Weights of a small image classifier.
Model: 3.21M parameters, 48-pixel images, norm layernorm, patch size [6, 6], layers 14.
Data: trained on capsule endoscopy frames (Kvasir-Capsule), 42238 training examples, 74.5 epochs.
Rows from block 3, named by matrix and row number. Each number is 200 + 20 x the weight over the matrix's rms, rounded and kept within 0 to 999. All counts start at 0.
# f: spatial gating (model.blocks.3.mixer.f.weight, 64x64), inputs 0-63
f.4,248,242,241,244,178,234,253,261,229,213,223,231,237,242,228,235,204,216,208,230,234,232,217,214,204,206,202,199,207,208,193,202,204,195,217,182,185,191,198,227,229,218,200,203,204,189,203,217,201,212,199,216,202,192,193,202,210,203,203,229,216,194,180,208
f.5,259,239,253,258,224,178,234,281,222,206,216,222,249,226,239,244,204,217,221,216,237,231,236,221,217,220,213,192,193,198,209,224,212,192,204,193,203,213,203,231,218,204,202,197,219,205,198,194,205,211,198,217,218,205,187,186,206,212,223,222,215,215,207,203
f.6,248,216,237,227,240,235,190,232,204,184,174,188,219,238,233,257,192,202,187,193,219,225,237,243,221,214,197,198,189,187,208,224,213,207,206,208,192,202,210,221,210,201,211,210,185,201,219,222,199,206,217,216,201,215,216,195,205,213,221,226,203,213,216,225
f.7,236,214,217,222,234,249,255,180,218,184,173,199,197,229,234,242,207,204,202,200,189,197,218,245,221,211,214,204,194,196,219,231,213,203,211,216,187,203,224,230,231,204,198,214,200,214,208,234,205,215,219,209,216,208,212,215,209,215,220,203,209,206,215,227
f.8,226,243,237,225,211,211,222,230,186,229,231,220,206,217,223,213,246,238,212,211,194,181,191,207,252,220,210,197,192,185,185,191,238,210,202,198,204,193,192,192,227,213,204,197,193,204,193,216,210,202,193,212,196,215,200,210,229,239,224,240,214,221,192,197
f.9,248,228,250,255,227,208,210,239,216,166,210,235,204,205,205,213,256,224,216,216,207,192,200,206,248,230,222,207,193,187,199,201,222,200,199,199,191,195,210,199,216,218,200,201,190,186,200,204,210,205,181,201,183,187,199,212,227,233,220,234,222,224,199,214
f.10,239,219,228,241,235,206,213,231,247,225,160,232,239,219,224,234,258,231,204,219,224,202,192,208,231,210,231,217,210,212,198,197,239,205,216,205,191,206,192,207,227,202,204,209,219,210,205,208,212,201,211,205,201,208,218,198,201,198,215,201,215,225,203,191
f.11,221,214,236,225,238,232,209,229,233,227,223,167,227,238,205,235,232,217,221,210,244,227,202,205,227,207,230,240,239,229,211,201,213,205,211,202,201,213,205,197,214,210,209,209,220,211,206,206,210,199,196,209,203,193,210,203,203,192,191,224,221,209,211,215
f.12,225,202,220,233,219,246,235,234,208,202,235,211,175,225,231,217,203,219,226,220,229,228,224,221,209,218,214,215,231,232,219,214,224,212,202,205,203,215,222,225,217,197,203,207,197,196,215,220,208,200,204,228,208,204,209,206,196,199,213,229,211,204,211,208
f.13,234,213,220,233,231,230,236,250,221,222,220,229,190,183,229,235,191,205,211,222,229,229,250,244,192,200,207,218,224,233,220,238,207,200,204,211,203,208,197,215,215,197,224,204,204,198,201,215,216,199,214,228,201,196,201,211,195,198,220,225,211,222,212,197
f.14,223,204,211,204,229,243,217,232,223,211,202,212,230,197,179,231,215,197,204,225,236,220,205,238,218,200,207,211,216,198,225,256,211,199,206,201,199,202,213,234,207,189,201,201,190,203,218,221,207,188,194,207,212,210,221,207,214,217,201,210,200,214,223,210
f.15,228,224,235,229,225,232,233,238,229,229,210,221,217,210,216,190,222,202,184,202,204,210,225,230,218,201,202,210,209,192,220,244,201,211,199,206,203,200,216,230,220,202,198,209,199,205,205,223,202,202,204,215,213,217,216,239,205,207,216,231,209,220,224,252
f.16,250,245,224,221,224,206,203,210,217,209,220,209,206,231,223,217,185,210,210,220,225,212,193,215,229,217,227,214,198,194,187,196,249,228,210,205,192,207,193,199,234,198,184,192,195,191,198,205,224,197,181,208,185,196,215,208,245,201,197,233,207,207,197,208
f.17,226,232,244,226,221,221,217,216,231,207,223,225,219,215,222,221,239,154,188,212,231,205,200,204,249,214,217,230,204,203,212,207,242,234,222,224,199,204,208,210,216,226,205,214,210,211,211,193,219,227,200,200,206,215,218,213,220,230,210,221,234,217,217,211
f.18,218,238,252,238,235,225,208,215,201,217,211,225,221,224,210,206,235,218,160,210,245,226,210,216,243,228,227,238,219,219,210,207,224,235,239,229,235,229,207,209,206,224,213,205,208,228,214,214,217,223,224,214,202,217,209,212,202,223,207,207,222,233,220,215
f.19,233,235,225,226,236,233,223,214,212,208,205,210,245,222,203,203,223,238,228,175,226,236,221,211,229,234,243,222,219,233,203,216,205,217,226,231,233,214,197,217,209,219,216,212,219,226,215,215,225,212,215,210,212,214,214,210,213,198,209,199,214,213,208,214
f.20,220,221,218,229,249,243,206,208,204,207,218,226,225,234,231,200,219,204,226,221,169,216,248,223,214,215,219,232,200,233,213,234,209,206,217,225,220,205,218,206,214,216,199,197,204,202,199,212,213,215,209,226,196,195,203,213,210,199,215,212,201,195,209,210
f.21,229,213,217,213,212,237,217,202,216,197,214,210,232,192,228,222,194,199,205,224,225,174,217,236,200,207,206,241,253,219,216,236,199,211,208,215,233,240,214,220,210,194,196,199,199,187,209,215,213,198,218,213,193,209,216,227,209,194,220,229,216,204,207,218
f.22,200,199,205,215,221,229,222,217,206,200,225,231,207,206,202,226,205,194,203,235,239,204,164,219,219,218,190,203,236,238,214,245,224,215,203,204,220,232,240,247,217,196,214,206,190,212,215,222,210,195,200,203,205,201,212,232,215,206,198,212,218,232,224,232
f.23,215,223,226,224,214,222,235,247,211,198,200,198,191,196,216,221,215,190,192,203,227,238,216,174,221,195,195,202,215,228,222,235,228,211,204,206,193,205,223,252,224,199,208,206,200,209,196,229,210,193,193,224,211,218,213,249,205,202,199,232,215,215,220,268
f.24,240,241,225,238,230,222,225,209,247,220,214,202,204,217,213,212,221,215,212,199,209,203,197,194,178,194,216,226,200,204,198,207,219,221,218,217,194,199,210,216,247,219,212,210,208,205,212,229,258,222,203,200,191,197,212,236,275,224,192,215,221,212,217,224
f.25,217,221,217,204,200,211,196,199,210,229,220,208,201,200,201,215,218,211,211,221,221,219,206,206,226,168,206,228,218,221,223,220,237,234,218,220,203,200,211,213,233,237,230,229,205,205,208,211,216,226,208,174,198,200,210,222,230,234,213,213,219,211,207,212
f.26,216,226,231,231,217,215,220,215,201,206,233,224,203,207,216,210,219,229,206,222,220,213,224,212,234,222,152,203,241,234,217,210,220,232,233,226,240,227,222,218,212,223,243,238,209,216,209,207,214,218,207,194,206,187,201,191,218,224,220,208,213,208,218,211
f.27,206,215,213,223,211,207,208,219,202,207,213,240,217,209,209,212,207,227,230,220,238,216,197,203,221,242,213,160,209,247,213,217,217,227,227,211,233,223,216,215,213,235,232,235,231,212,217,208,220,219,200,195,200,206,202,204,208,201,213,205,207,211,202,196
f.28,235,224,231,219,215,217,219,221,226,209,208,224,237,221,220,213,214,199,224,230,195,231,224,215,208,207,234,209,162,222,228,231,211,216,235,220,207,224,226,217,221,223,212,220,219,213,223,220,224,201,195,214,201,196,203,221,221,204,198,210,217,201,202,213
f.29,206,202,213,208,220,213,219,206,215,203,224,213,223,207,224,213,217,208,214,211,229,204,226,233,208,209,210,219,213,167,225,243,201,212,224,234,228,233,234,232,208,205,200,218,219,238,233,221,220,207,215,206,193,209,221,212,229,218,227,222,213,215,214,219
f.30,207,212,199,220,208,223,222,198,192,199,221,216,218,212,252,231,195,193,217,199,219,226,225,221,210,210,196,206,223,201,154,205,216,212,196,214,243,245,215,224,226,212,211,209,215,233,243,233,216,201,216,197,187,200,226,213,225,212,206,221,219,203,214,237
f.31,205,210,191,214,200,236,220,228,191,205,200,202,202,213,223,246,210,206,209,207,204,215,206,222,211,208,209,201,212,221,213,191,214,213,207,217,207,222,244,248,235,197,201,204,195,200,218,241,205,190,190,192,201,205,211,228,222,203,213,222,216,205,217,255
f.32,261,220,225,226,218,205,202,212,224,212,208,204,201,205,206,198,224,207,204,204,197,191,193,207,220,218,222,224,207,212,204,210,189,217,215,221,214,187,211,208,233,227,228,201,197,190,203,221,252,223,217,196,186,182,198,228,254,228,205,207,209,202,207,223
f.33,231,205,215,209,206,191,190,199,224,220,215,213,208,214,210,203,237,224,216,222,206,216,215,213,235,213,217,214,218,231,214,213,213,173,209,227,219,214,214,217,237,229,246,229,221,216,222,210,237,234,219,202,202,200,213,204,230,208,202,199,197,214,206,199
f.34,225,213,207,232,229,214,214,233,229,212,209,209,219,202,200,216,210,219,220,214,203,215,209,229,234,217,222,220,223,205,193,219,244,229,164,228,236,224,200,213,234,245,239,234,232,222,219,208,202,211,227,224,228,215,195,205,189,196,216,201,220,228,229,197
f.35,218,217,217,225,216,220,213,222,235,213,214,211,214,212,217,209,226,211,234,224,213,213,198,206,207,223,229,198,211,214,199,224,233,233,210,156,212,229,217,197,226,235,226,220,233,222,210,198,214,224,225,212,230,213,205,207,217,220,238,217,212,223,221,230
f.36,226,209,216,222,218,232,222,198,213,211,232,209,202,212,220,197,220,197,232,219,220,219,209,195,213,229,232,213,214,231,212,205,230,238,219,214,178,209,232,209,221,224,218,225,231,234,226,213,217,195,193,212,235,224,204,217,206,213,212,208,207,224,194,214
f.37,192,209,220,203,206,211,208,208,208,214,236,215,206,199,207,205,223,204,196,207,216,215,206,213,226,236,211,209,209,205,221,223,212,217,223,238,212,164,231,235,202,208,227,235,252,221,237,235,204,191,211,217,225,221,230,209,204,196,203,194,203,212,211,205
f.38,214,191,184,224,210,202,206,221,221,194,198,214,208,199,202,223,211,198,213,226,200,204,207,234,198,203,214,216,217,218,191,233,206,208,225,224,248,208,161,236,223,221,211,219,233,229,223,252,190,202,209,210,216,244,228,216,200,202,203,217,212,216,220,229
f.39,221,215,210,226,210,231,225,256,197,207,220,212,211,213,224,239,220,206,206,199,195,204,200,251,217,213,211,206,204,212,202,213,224,220,235,227,208,218,232,190,231,217,198,192,210,218,247,244,188,204,201,195,212,220,237,262,219,222,212,233,198,200,237,255
f.40,260,231,217,215,205,199,186,221,232,208,209,218,200,226,215,213,208,194,202,211,202,205,208,210,242,226,211,199,204,215,206,209,213,216,221,216,203,210,194,208,178,228,239,217,217,212,206,215,248,229,243,213,199,191,206,226,266,261,250,209,217,218,203,208
f.41,212,212,219,220,215,194,196,201,193,204,198,218,208,198,212,197,208,207,196,198,197,213,210,207,232,216,204,208,199,208,207,207,220,195,215,212,221,222,218,215,237,180,213,231,226,227,219,226,235,222,218,229,216,217,214,208,231,239,228,226,216,218,210,184
f.42,196,205,216,223,214,212,203,205,204,212,204,208,205,198,201,193,219,214,206,207,205,214,186,204,211,204,223,228,208,207,198,206,211,200,200,231,215,207,208,202,234,215,165,215,227,216,209,203,222,226,220,236,234,216,209,224,220,217,233,226,213,210,213,210
f.43,202,193,206,220,217,213,207,211,222,215,216,207,202,200,196,202,219,224,216,216,219,217,206,195,231,224,211,224,218,209,217,216,222,216,206,196,198,218,221,205,215,218,211,176,213,223,208,197,212,215,232,232,234,205,210,212,217,211,231,230,220,228,218,212
f.44,210,229,201,207,215,218,201,203,212,224,214,208,204,210,184,188,207,202,208,209,220,209,214,209,216,206,216,206,221,215,199,212,219,222,218,217,191,196,220,207,213,213,213,199,187,207,225,201,220,205,227,235,241,236,236,218,205,206,232,243,247,236,219,218
f.45,201,206,190,201,221,231,212,203,221,224,219,212,209,208,202,213,230,212,205,208,214,208,216,221,215,200,194,203,207,222,227,225,204,210,218,218,223,199,211,212,219,211,228,220,224,174,211,232,220,204,216,221,235,218,230,216,209,219,207,209,237,236,239,204
f.46,205,191,200,219,218,220,231,230,215,206,209,213,209,219,224,208,211,208,219,209,211,206,212,218,219,210,197,199,197,227,226,237,219,221,220,214,214,218,218,235,232,227,220,220,206,213,193,231,210,204,217,222,230,231,217,224,197,203,197,220,230,245,255,243
f.47,219,186,209,225,217,217,233,250,206,198,217,213,198,216,204,225,212,195,219,212,222,202,194,222,210,200,211,193,204,207,210,232,207,205,210,211,193,212,227,216,229,221,227,215,218,225,222,177,216,198,206,208,212,210,231,222,202,215,210,214,215,221,244,267
f.48,243,229,220,211,202,208,209,204,220,214,203,213,207,206,224,208,206,183,209,206,213,213,226,211,223,190,202,206,207,210,201,202,218,208,211,204,207,209,198,202,229,224,228,218,205,196,209,225,189,225,221,209,207,204,226,244,228,233,242,218,198,210,209,228
f.49,211,234,213,204,212,203,205,214,196,224,202,209,207,201,205,186,214,205,205,211,202,221,213,211,229,200,208,226,202,212,212,226,230,230,215,217,200,205,211,203,222,211,214,230,213,201,205,206,223,185,206,224,201,197,201,222,239,261,257,231,196,213,200,212
f.50,226,212,227,229,217,214,203,214,198,209,202,208,213,202,210,213,200,217,198,202,207,213,207,191,218,220,211,205,206,222,220,209,229,218,221,209,207,218,208,211,229,219,197,221,224,228,208,198,214,214,186,236,235,216,214,232,225,226,220,231,225,215,216,206
f.51,214,215,207,212,215,206,197,210,193,208,184,203,211,205,203,206,206,221,187,209,207,204,204,194,214,208,211,217,205,203,202,208,212,225,214,230,213,212,217,222,214,211,203,197,227,223,212,197,225,237,219,192,217,226,216,225,226,221,239,233,232,231,214,224
f.52,218,201,201,211,219,212,198,215,208,211,200,185,209,211,197,215,208,221,206,204,208,207,208,204,204,218,209,197,188,201,202,215,188,218,208,210,210,215,227,209,223,215,218,201,185,208,227,212,242,233,245,216,176,190,228,227,223,245,254,230,211,227,226,218
f.53,200,197,184,210,230,216,222,203,207,191,207,208,224,212,213,202,208,189,212,215,221,199,205,208,210,205,207,200,205,217,218,207,194,216,213,213,223,225,221,204,219,229,214,221,219,191,229,222,218,232,231,219,205,173,224,217,213,239,233,213,225,233,256,222