{
  "image_size": 48,
  "horizontal_flip": true,
  "color_jitter": 0.1,
  "loss": "cross_entropy",
  "lr": 0.0016,
  "ema_decay": 0.995,
  "steps": 8200
}
Rows from block 5 of a small image classifier, named by matrix and row number. Rows with one number belong to one neuron. Each number is 128 + 32 x the weight over its row's rms, rounded and kept within 0 to 255. All counts start at 0. Numbers have three digits each. After the name is the row's rms in percent of the matrix's.
Before each neuron's rows are labels from the 100 images, of 14848, where the neuron reaches its largest size: "patch colour" is the nearest of a few named colours to the mean colour under the peak; "responds to" is what is common among them. Only what is clearly more common there than usual is listed. The data: capsule endoscopy frames (Kvasir-Capsule). In brackets: how many of the 100.
# u: gMLP up (value half) (model.blocks.5.mixer.u.weight, 384x192), inputs 0-95
# v: gMLP up (gate half) (model.blocks.5.mixer.v.weight, 384x192), inputs 0-95
# out: gMLP down (model.blocks.5.mixer.out.weight, 192x384, transposed), outputs 0-95

patch colour: black (91)
responds to: finding: pylorus (28)
u.208 021:095106180089117095107136142148088105145101130108128143111101036110152112075120111122136132104118131133129173168088156144190137113125139220139168093128109153124183167135121136104118113107175069066101114145192144162146105067107106123138108143126100091122076126078148196141119101087177146121
v.208 066:107095113054141120137114124151099137159159161119077150156176197144163108106182117177098150090173189163146195102132145124189132163157131082091132122081153142145178126126158104146125168131097126175066079082179113159124178156128168106102175106083170125072092104126075144170120095144044123128
out.208 006:105162113145127176141102125124125130094146142133189112138080128118135125119098150128158163148151104092165124085137118120130171111133194034134120186136132104115135101079125115140123125096119148141117141094132070096041155110112201121146123081122110153138078092150178113170147143107098119155

patch colour: black (70)
responds to: finding: reduced mucosal view (26)
u.359 096:126098169056136146104127099110097102169159101138124152142149124124089174108180130146016128149123131132135116062214113087109160132134093151117128174137061128118153081112161136130196139145114148100126069121109142112091106188115139153143192092132127088127141091159118145047121134154177169117
v.359 117:108146067118107150105115120110107141116161182129016144106192148163136139126134084223130129107159189136127143138191171155173144140127133100124137114122147152128122134091189147112095094095171136151118083060078100084164105150149107079056140118102111144139156167105097104166127111134118071150
out.359 066:137217122151099157146141140150075154157164129124138139173136123156124113137105123132121100165089138157149129132108148149152109129153139000136123083105175153106156157188130182053100177108085123141129134082117130094124161108181182113166096165083109154195169107146108122118126132185101117104

patch colour: orange (48)
responds to: finding: ileocecal valve (35)
u.198 117:150103137072166160111151100103085148166185088133124140164140105127081153130148121146154114106184144124150104028137142116157144141182087111059141135137078099078152112091126211152145171130084178172072098093140132138078148192106183110115103133154179048173180084110143117136115107157121096095
v.198 127:131097097148095151122128113145083155187157105103086124166177202215139125137114171113119110181156205109174091148153125106142111126131130152143158110123133132115064092130101174055092113122124164166139144143034151069131127121153098104110111147063087148145149152134031088125180152194133149156
out.198 114:145084166140157111128135072185130102160126127045053116094139050124115146174130096119119083129086136103207082119165141088146168126110177049133154112138104133162129148083138143104098098122079175117162116117123169047142126180104135224068077148159134150088162109111111117153165112113135103142

patch colour: orange (56)
responds to: finding: ileocecal valve (35)
u.19 103:141104127165154142169130160111146133149130098088158113125097153162104131137164150134050131118146098161128079085186087065108141153125138078121144086157139147158068137150104108135169156125113168126138168159094134096130132137137130095138168046115096120181127096109096060161145132156081118132
v.19 113:075112115107132118173123151093089137093149124154105147101129129158132122125221134117110103127123098173128085131190117140155084187123084155077157112141101187120128167115149138111167091108122185149167112109063118119111148112191107137051186061119173182162150085098107082113179155173167144077
out.19 057:063123131058120109134133139180129172176102116133105155128074174144148112118129148153115189149132162170146154105036128165123108114122206194165168073138147112148194127156093145142118157094121114114085144124164070213057134086110106131119157110094159104133147124156095141144111153081111115166

patch colour: orange (40)
responds to: finding: ileocecal valve (32)
u.89 130:095070106131149132193129153140149139100119102149111101153116145169195136131174132134094161158152135105058101105148076116114122117136104103138157108117125130135138092109188166109135123160147173109158166121085126168119118139135076066119146062138228152111088138102137038082112132118121127137
v.89 135:109142121121098120164120153157139128123144153088091117119132081181127131186125160084152112117151126128152110093142115099136063143103177139165144066132162103124135161140161098103143129173141160085166131130154173094122119153140084104173093108119138065140083138077111033114055119123122085181
out.89 128:131140136109098115090108086130129143110133128101174151112073108128121105103109117134141172122140170117045159035156135132136167066120055121147145126144109069082172135115140171162113147113099110089128112144131104135122115161167095147137178137162131056138139116106169121051138090171125121103

patch colour: orange (42)
responds to: finding: ileocecal valve (26)
u.345 110:134112121114186141165128142090135064163103095106148114169154154184110164092150121145049114132174100131154115092197109104044147206148136084096105144123132153121087114139133093138136155127129178176167173145111175129147106160124143119156130089097107159125145079158141112135097128134136132143
v.345 126:113083147114095109130146171100101113133136133153087144100123118150150152148225127112082112128138122146111067133189125104160126144146064101101156107175101187109125146124156110145172124125102162119160092125095142111114069139195130153081168056146162126150178081108098102095157167196133129079
out.345 113:093098156097129158105116156168052171171095137130107119205117119110144160140161146168112160130184144176139140094117130122168117114118149081108167064109133122145118161147104198105155148110122133108055138124152065182118149082111145030120146120116174141134100128109121147129114146087141128125

patch colour: orange (43)
responds to: finding: ileocecal valve (40)
u.346 131:111095060118143135144112122106142098144124170089111133088169178149136165152124081097122075143148137102069084147140092168128158168153152181074166151110127158121101101112076153082100094150146186187106151043124072109150094176122143179112129104067143157130058159111103164117099126124140119143
v.346 118:048123132186110144101153204142118143105131127109141116148064168110175108152129200110163108163143091114121103183110146120140082086184176148134147127154152113119085173184128095131113209130124094105075150114173162143126145065161107120130102098120143123172088129151118104145129189127048102172
out.346 153:161159096187136134086075176122133083073110158075096199139126123134157137199111131168140073139133153139108051173141125159098127145157148121138155160101101137104102124096160088114111135133138139141152092168149108108069091083121138159089141103148148100159126146043094122172138126121143110126

patch colour: black (76)
responds to: finding: ileocecal valve (68)
u.173 090:047110169072090111138134119108083092143118096156130140167163114153106121098168104149093134079115125180140115100144142164147091154181129047086137165166035177128168139157186087133180144105110178134180141151137144150153136170167136151082158141111181193091163080138124148106084123144138185109
v.173 092:123176135164113206123086149177066142169137180092086131164117179163178109122113105143165088105184162111089137143142132101088182094162102151124146158063131106117082193181117182120119130150145134158123096104126168096135127088155117102137087113114148093161093129091073064121110168142104118146
out.173 060:145142159093160085145095116130137127167000090118134132078180112146133114074108132105108121160139139105156144151188151106080147102111123121110174114114138148111154137170105209163123097117145092132156176098086118146156141056135143124116170126165098177137117159125125143145137168068145097180

patch colour: black (56)
responds to: finding: ileocecal valve (34)
u.214 021:152160104117122123152096104113162077158115182114121127165098126109121138169119123151175159074107162140129127174136134178066083120106226153193113101127125098140108081132142075070136139144163083146091164129108118100163062096109145155143092182111036149055154162146152132069097123133110063137
v.214 066:130120132057127070136117147134074134173113117084090103129188139141169178162206100220072123104163149178184127144161169100158127159146125067130115103102140158125145148103172113140156173146137146162114119107171115153143124137145168104103166113108172162078048136104090213168101100161069092128
out.214 009:119183089083110122143164106139164135077123103135123108101158123175122110154134100126140100149057113124111107142130053134218114146124103142138143186137155144123131140167075179239138106151077154120144139136141160119068173107148108139135108138150135104136041132100016124127097140095114133149

patch colour: orange (48)
responds to: finding: ileocecal valve (38)
u.213 153:134126134075122122115101124143127090222123134114106169162139111141103130146130157118104093085126152146169218132172098119063137105134142110156088102120096075161116124124135050105065150102136166192136137141193098107134121131135164165156131134079079148126134074093127120106086136105167140107
v.213 108:183107170132148124140124112074119092144106074152164127162126120087118169138147149138120146087138096109145062136105106111165124149146117192109148182190038115130120121131120161109178115238076180121143157169091163162073107121124157130161132125111163089130134065154160155114132155157174141106
out.213 119:093152115081127122106146124132125199083207165115119121113133129137117177146129075133137063139144118181162085118120084121170078129112095171120148136134110151128193126133158153163172120120070110152126088110150093131106181141134075137104136131161157100180135129062099125104087125108195158075

patch colour: orange (39)
responds to: finding: ileocecal valve (31)
u.4 110:164107131082163145111111102099144152202156072143190138117144113059092094099115145137127121138116158108100169101133054123121129131117137174115136176177090145116140066103105193130143124131147107100092104140155098151110068120083146090171191107166122061224149114099157127108128116127186130154
v.4 117:056128102174097153120119154163086192111154175131108125138048118102162137159122138130186120137180129143082152153133144153172124045157095107130161088151170124089141162169099165134108155097112117147095088110114110112123180089127120051123114099153153153184082145103157081183146159105092063122
out.4 134:198142062125158143118081082149134103123127118119082089105153091148141124083105104112167124131145151107147150094106159188099134129124150085129142161099133131136148124167226080051101166118147157116152177139137126156141056156120157143172163151123097156146244201120159164216103133154123076116

patch colour: black (96)
responds to: finding: reduced mucosal view (46)
u.193 089:130080159104133106119129115056122120162140112126099193102100133097098141118189158124111144122136100112084143104169112127130150122108089141151059101170076085149164115141151125171150117189069131086085056076112147090082090147155132131133158069143171084162072094097145113066107176140159115132
v.193 117:121118067127112159109103123122141165094185187110023185128168139159140104144128108148151099121194192125143115163184136144200123167096129138096109135126080107144125130132167145072115098137125148161124084094049112093167097125145103150032127114091116117202147166066105096130126136141158081115
out.193 050:102173132108115177155151148113071135144166109099082137153073144173116118160126160124107140138075135184132119101106176166118116131138150055118148154097147093094123158131093244164135164117106112129106140048132077131114158143229188142102121157111121131126122116148135122104143126168099154079

patch colour: black (39)
responds to: finding: ileocecal valve (72)
u.41 119:114145113178100132154094140133066101085103128084131121102159112098170107137109136180119168104126183125082124136140170187107134158191079129133102104144175186069125186094071132125081138158172122087119139196140229073106084096148178119139102137113130101173061119139123115186184132187060105191
v.41 121:138177121208111144120095096102075152103143124055140132100145082134142099139110153140127149145078217123087142121143141106118177093119111171154172133145169149080135191088064164116077123127137127122110104115105161040097081088162146131136112152175135077195119123162094117145213103197088129171
out.41 136:175188096094180207130130160107149146143196103135137103107125136124144150103105106116110169146098064141186095126132058090089056089188097156165155153070089083132149138162129143129162132097090132112096068120097097166110123084128118139203133119145124143130146155128119170119116128138144184133

patch colour: black (98)
responds to: finding: ileocecal valve (30)
u.235 041:124097151117145132130142143143159100082111123132126136108160118153082129137128175089103135188109117107176116080139106094103131165139182099138090226134120079147108102125142144122192104179092188150180152137127217114143186163131084157116135127113139109114106118165146129138091127137146214114
v.235 056:132115151072125098127104142162100129172140135128083146160191146141158105130189074206115141100177178155133102111183148119186140166132095097114153105124147155115163138115169141125127173146118126185105083115156119135129150121143162078091157112093173182056061139141085203191119113160089081133
out.235 014:167113077155081110005112133132096144163174096116119166106142138148116136134125090163137086118140168162150096175177138134105119107144090130134127101140125159125136123153166142165087147077140146102121100191127100116120099115131151123113127146124088097122184141107106153094191106070150067143

patch colour: orange (38)
responds to: finding: ileocecal valve (28)
u.326 022:126086111097140147168122132142098122172172066200115151141127145097084121133134161097105147164084169161125148139159116123041143206167135117144010131123081072122123089110076126118150137141078121123126136138155141132147136158109152133064135140083107164137104088147094095129099096130092030122
v.326 071:076130149117103161175132091109095162147124131099140146088142168065158140106242098192114105146158149129088173117165148149129122166161137143089086159103108131075160151072094100161134131155127147173070083107130103060166114154141136064134165064116162141143102119137141120199134122169141083139
out.326 008:200160075118118090124121116126167185110129147116172142102140178137139134114116111131141081132137144160106106105148082089184103105118116147117176145137146099051168145171136083129145150146134152141156147080138101104066153086158100132148120139193219080133108140122107129046158159091102156220

patch colour: orange (62)
responds to: finding: ileocecal valve (34)
u.91 110:134078098125170128139120124171171091090072164139128096098096115169150160136127118108122166095105082075085115113145108112082173052108136054180158092147164119165116081172150158147142077083163154075160158161101173151117146126081073122120143142136112136065048183097133136084121138061132149133
v.91 108:131111094112155145108108102142146139139142083146142117078135133177101166128118124095053113162100118114129134116079111083160120128138146096124156090142138165163150099179211127087204141100093134088158126137122148148068116126087121181190192130087106212156126156149084144134115101097156156129
out.91 129:120141154104099125125086112140139132111134054163122131082126120158091153161132117096082106199130142161117118188106127142080143160217150156083120094190076164076131104128120161110115148112121166137123099143140122130160060143092100144162158131124116203082114100173167107166171146181098111140

patch colour: black (35)
responds to: finding: ileocecal valve (45)
u.74 021:108155192167122104121106105095087216104119137127118120130160177116116141123155136141098200105164140142147065098120119124148111049173057119087141173096137127106103140112179149190164130163070164118071104119104170138100123161136125178120100143167127139147144146147095167125147135138131175209
v.74 058:081117144099120144142148108133113144171185127113115151114148155061152129092224075224119109110170154132132170096162177140151107172174133107059109149112113143082180120085130105160140174156113164163059060107161112117127171160138147080124178067102164122124116115162121157215128139152116080135
out.74 010:167087109160139153139108127140165088187215105107155172113048106171127096124161124130119159081121175133150164153135174101052129144133170094119081150117125130125038117118147079089069112122133143138153113134126091130161113136137118118134094132091137147097122116168164129137111099064137078077

patch colour: grey (42)
responds to: finding: pylorus (34)
u.21 141:147073071129148110144154157099150132124100123084107114083133141111112140149255116147095153108103131122146134123130101115133128151117119118112123089167116126157103074139095155149147117093159165113112141114116136139108130148131116131089213035129128112114119147114090139140145130125092080125
v.21 113:138057156146112098153169107134083128143162109181106154184110159118136102100188115102108158120163112154118105120188174148120154136149094140115098098155163201094198139078092081191150138136170174130111084142135145075151116147150146142134137072125150126157162089197109108150118176171124124119
out.21 142:127151093110156081164161166123153068100074120121100081085103140145131089124148096152182133066164083113142091099127183108120123085104129105129155136147192073115096149097140167100154167153154109152100144087091104142149166100095132096127073126196134105090160142075206122163136077119088073135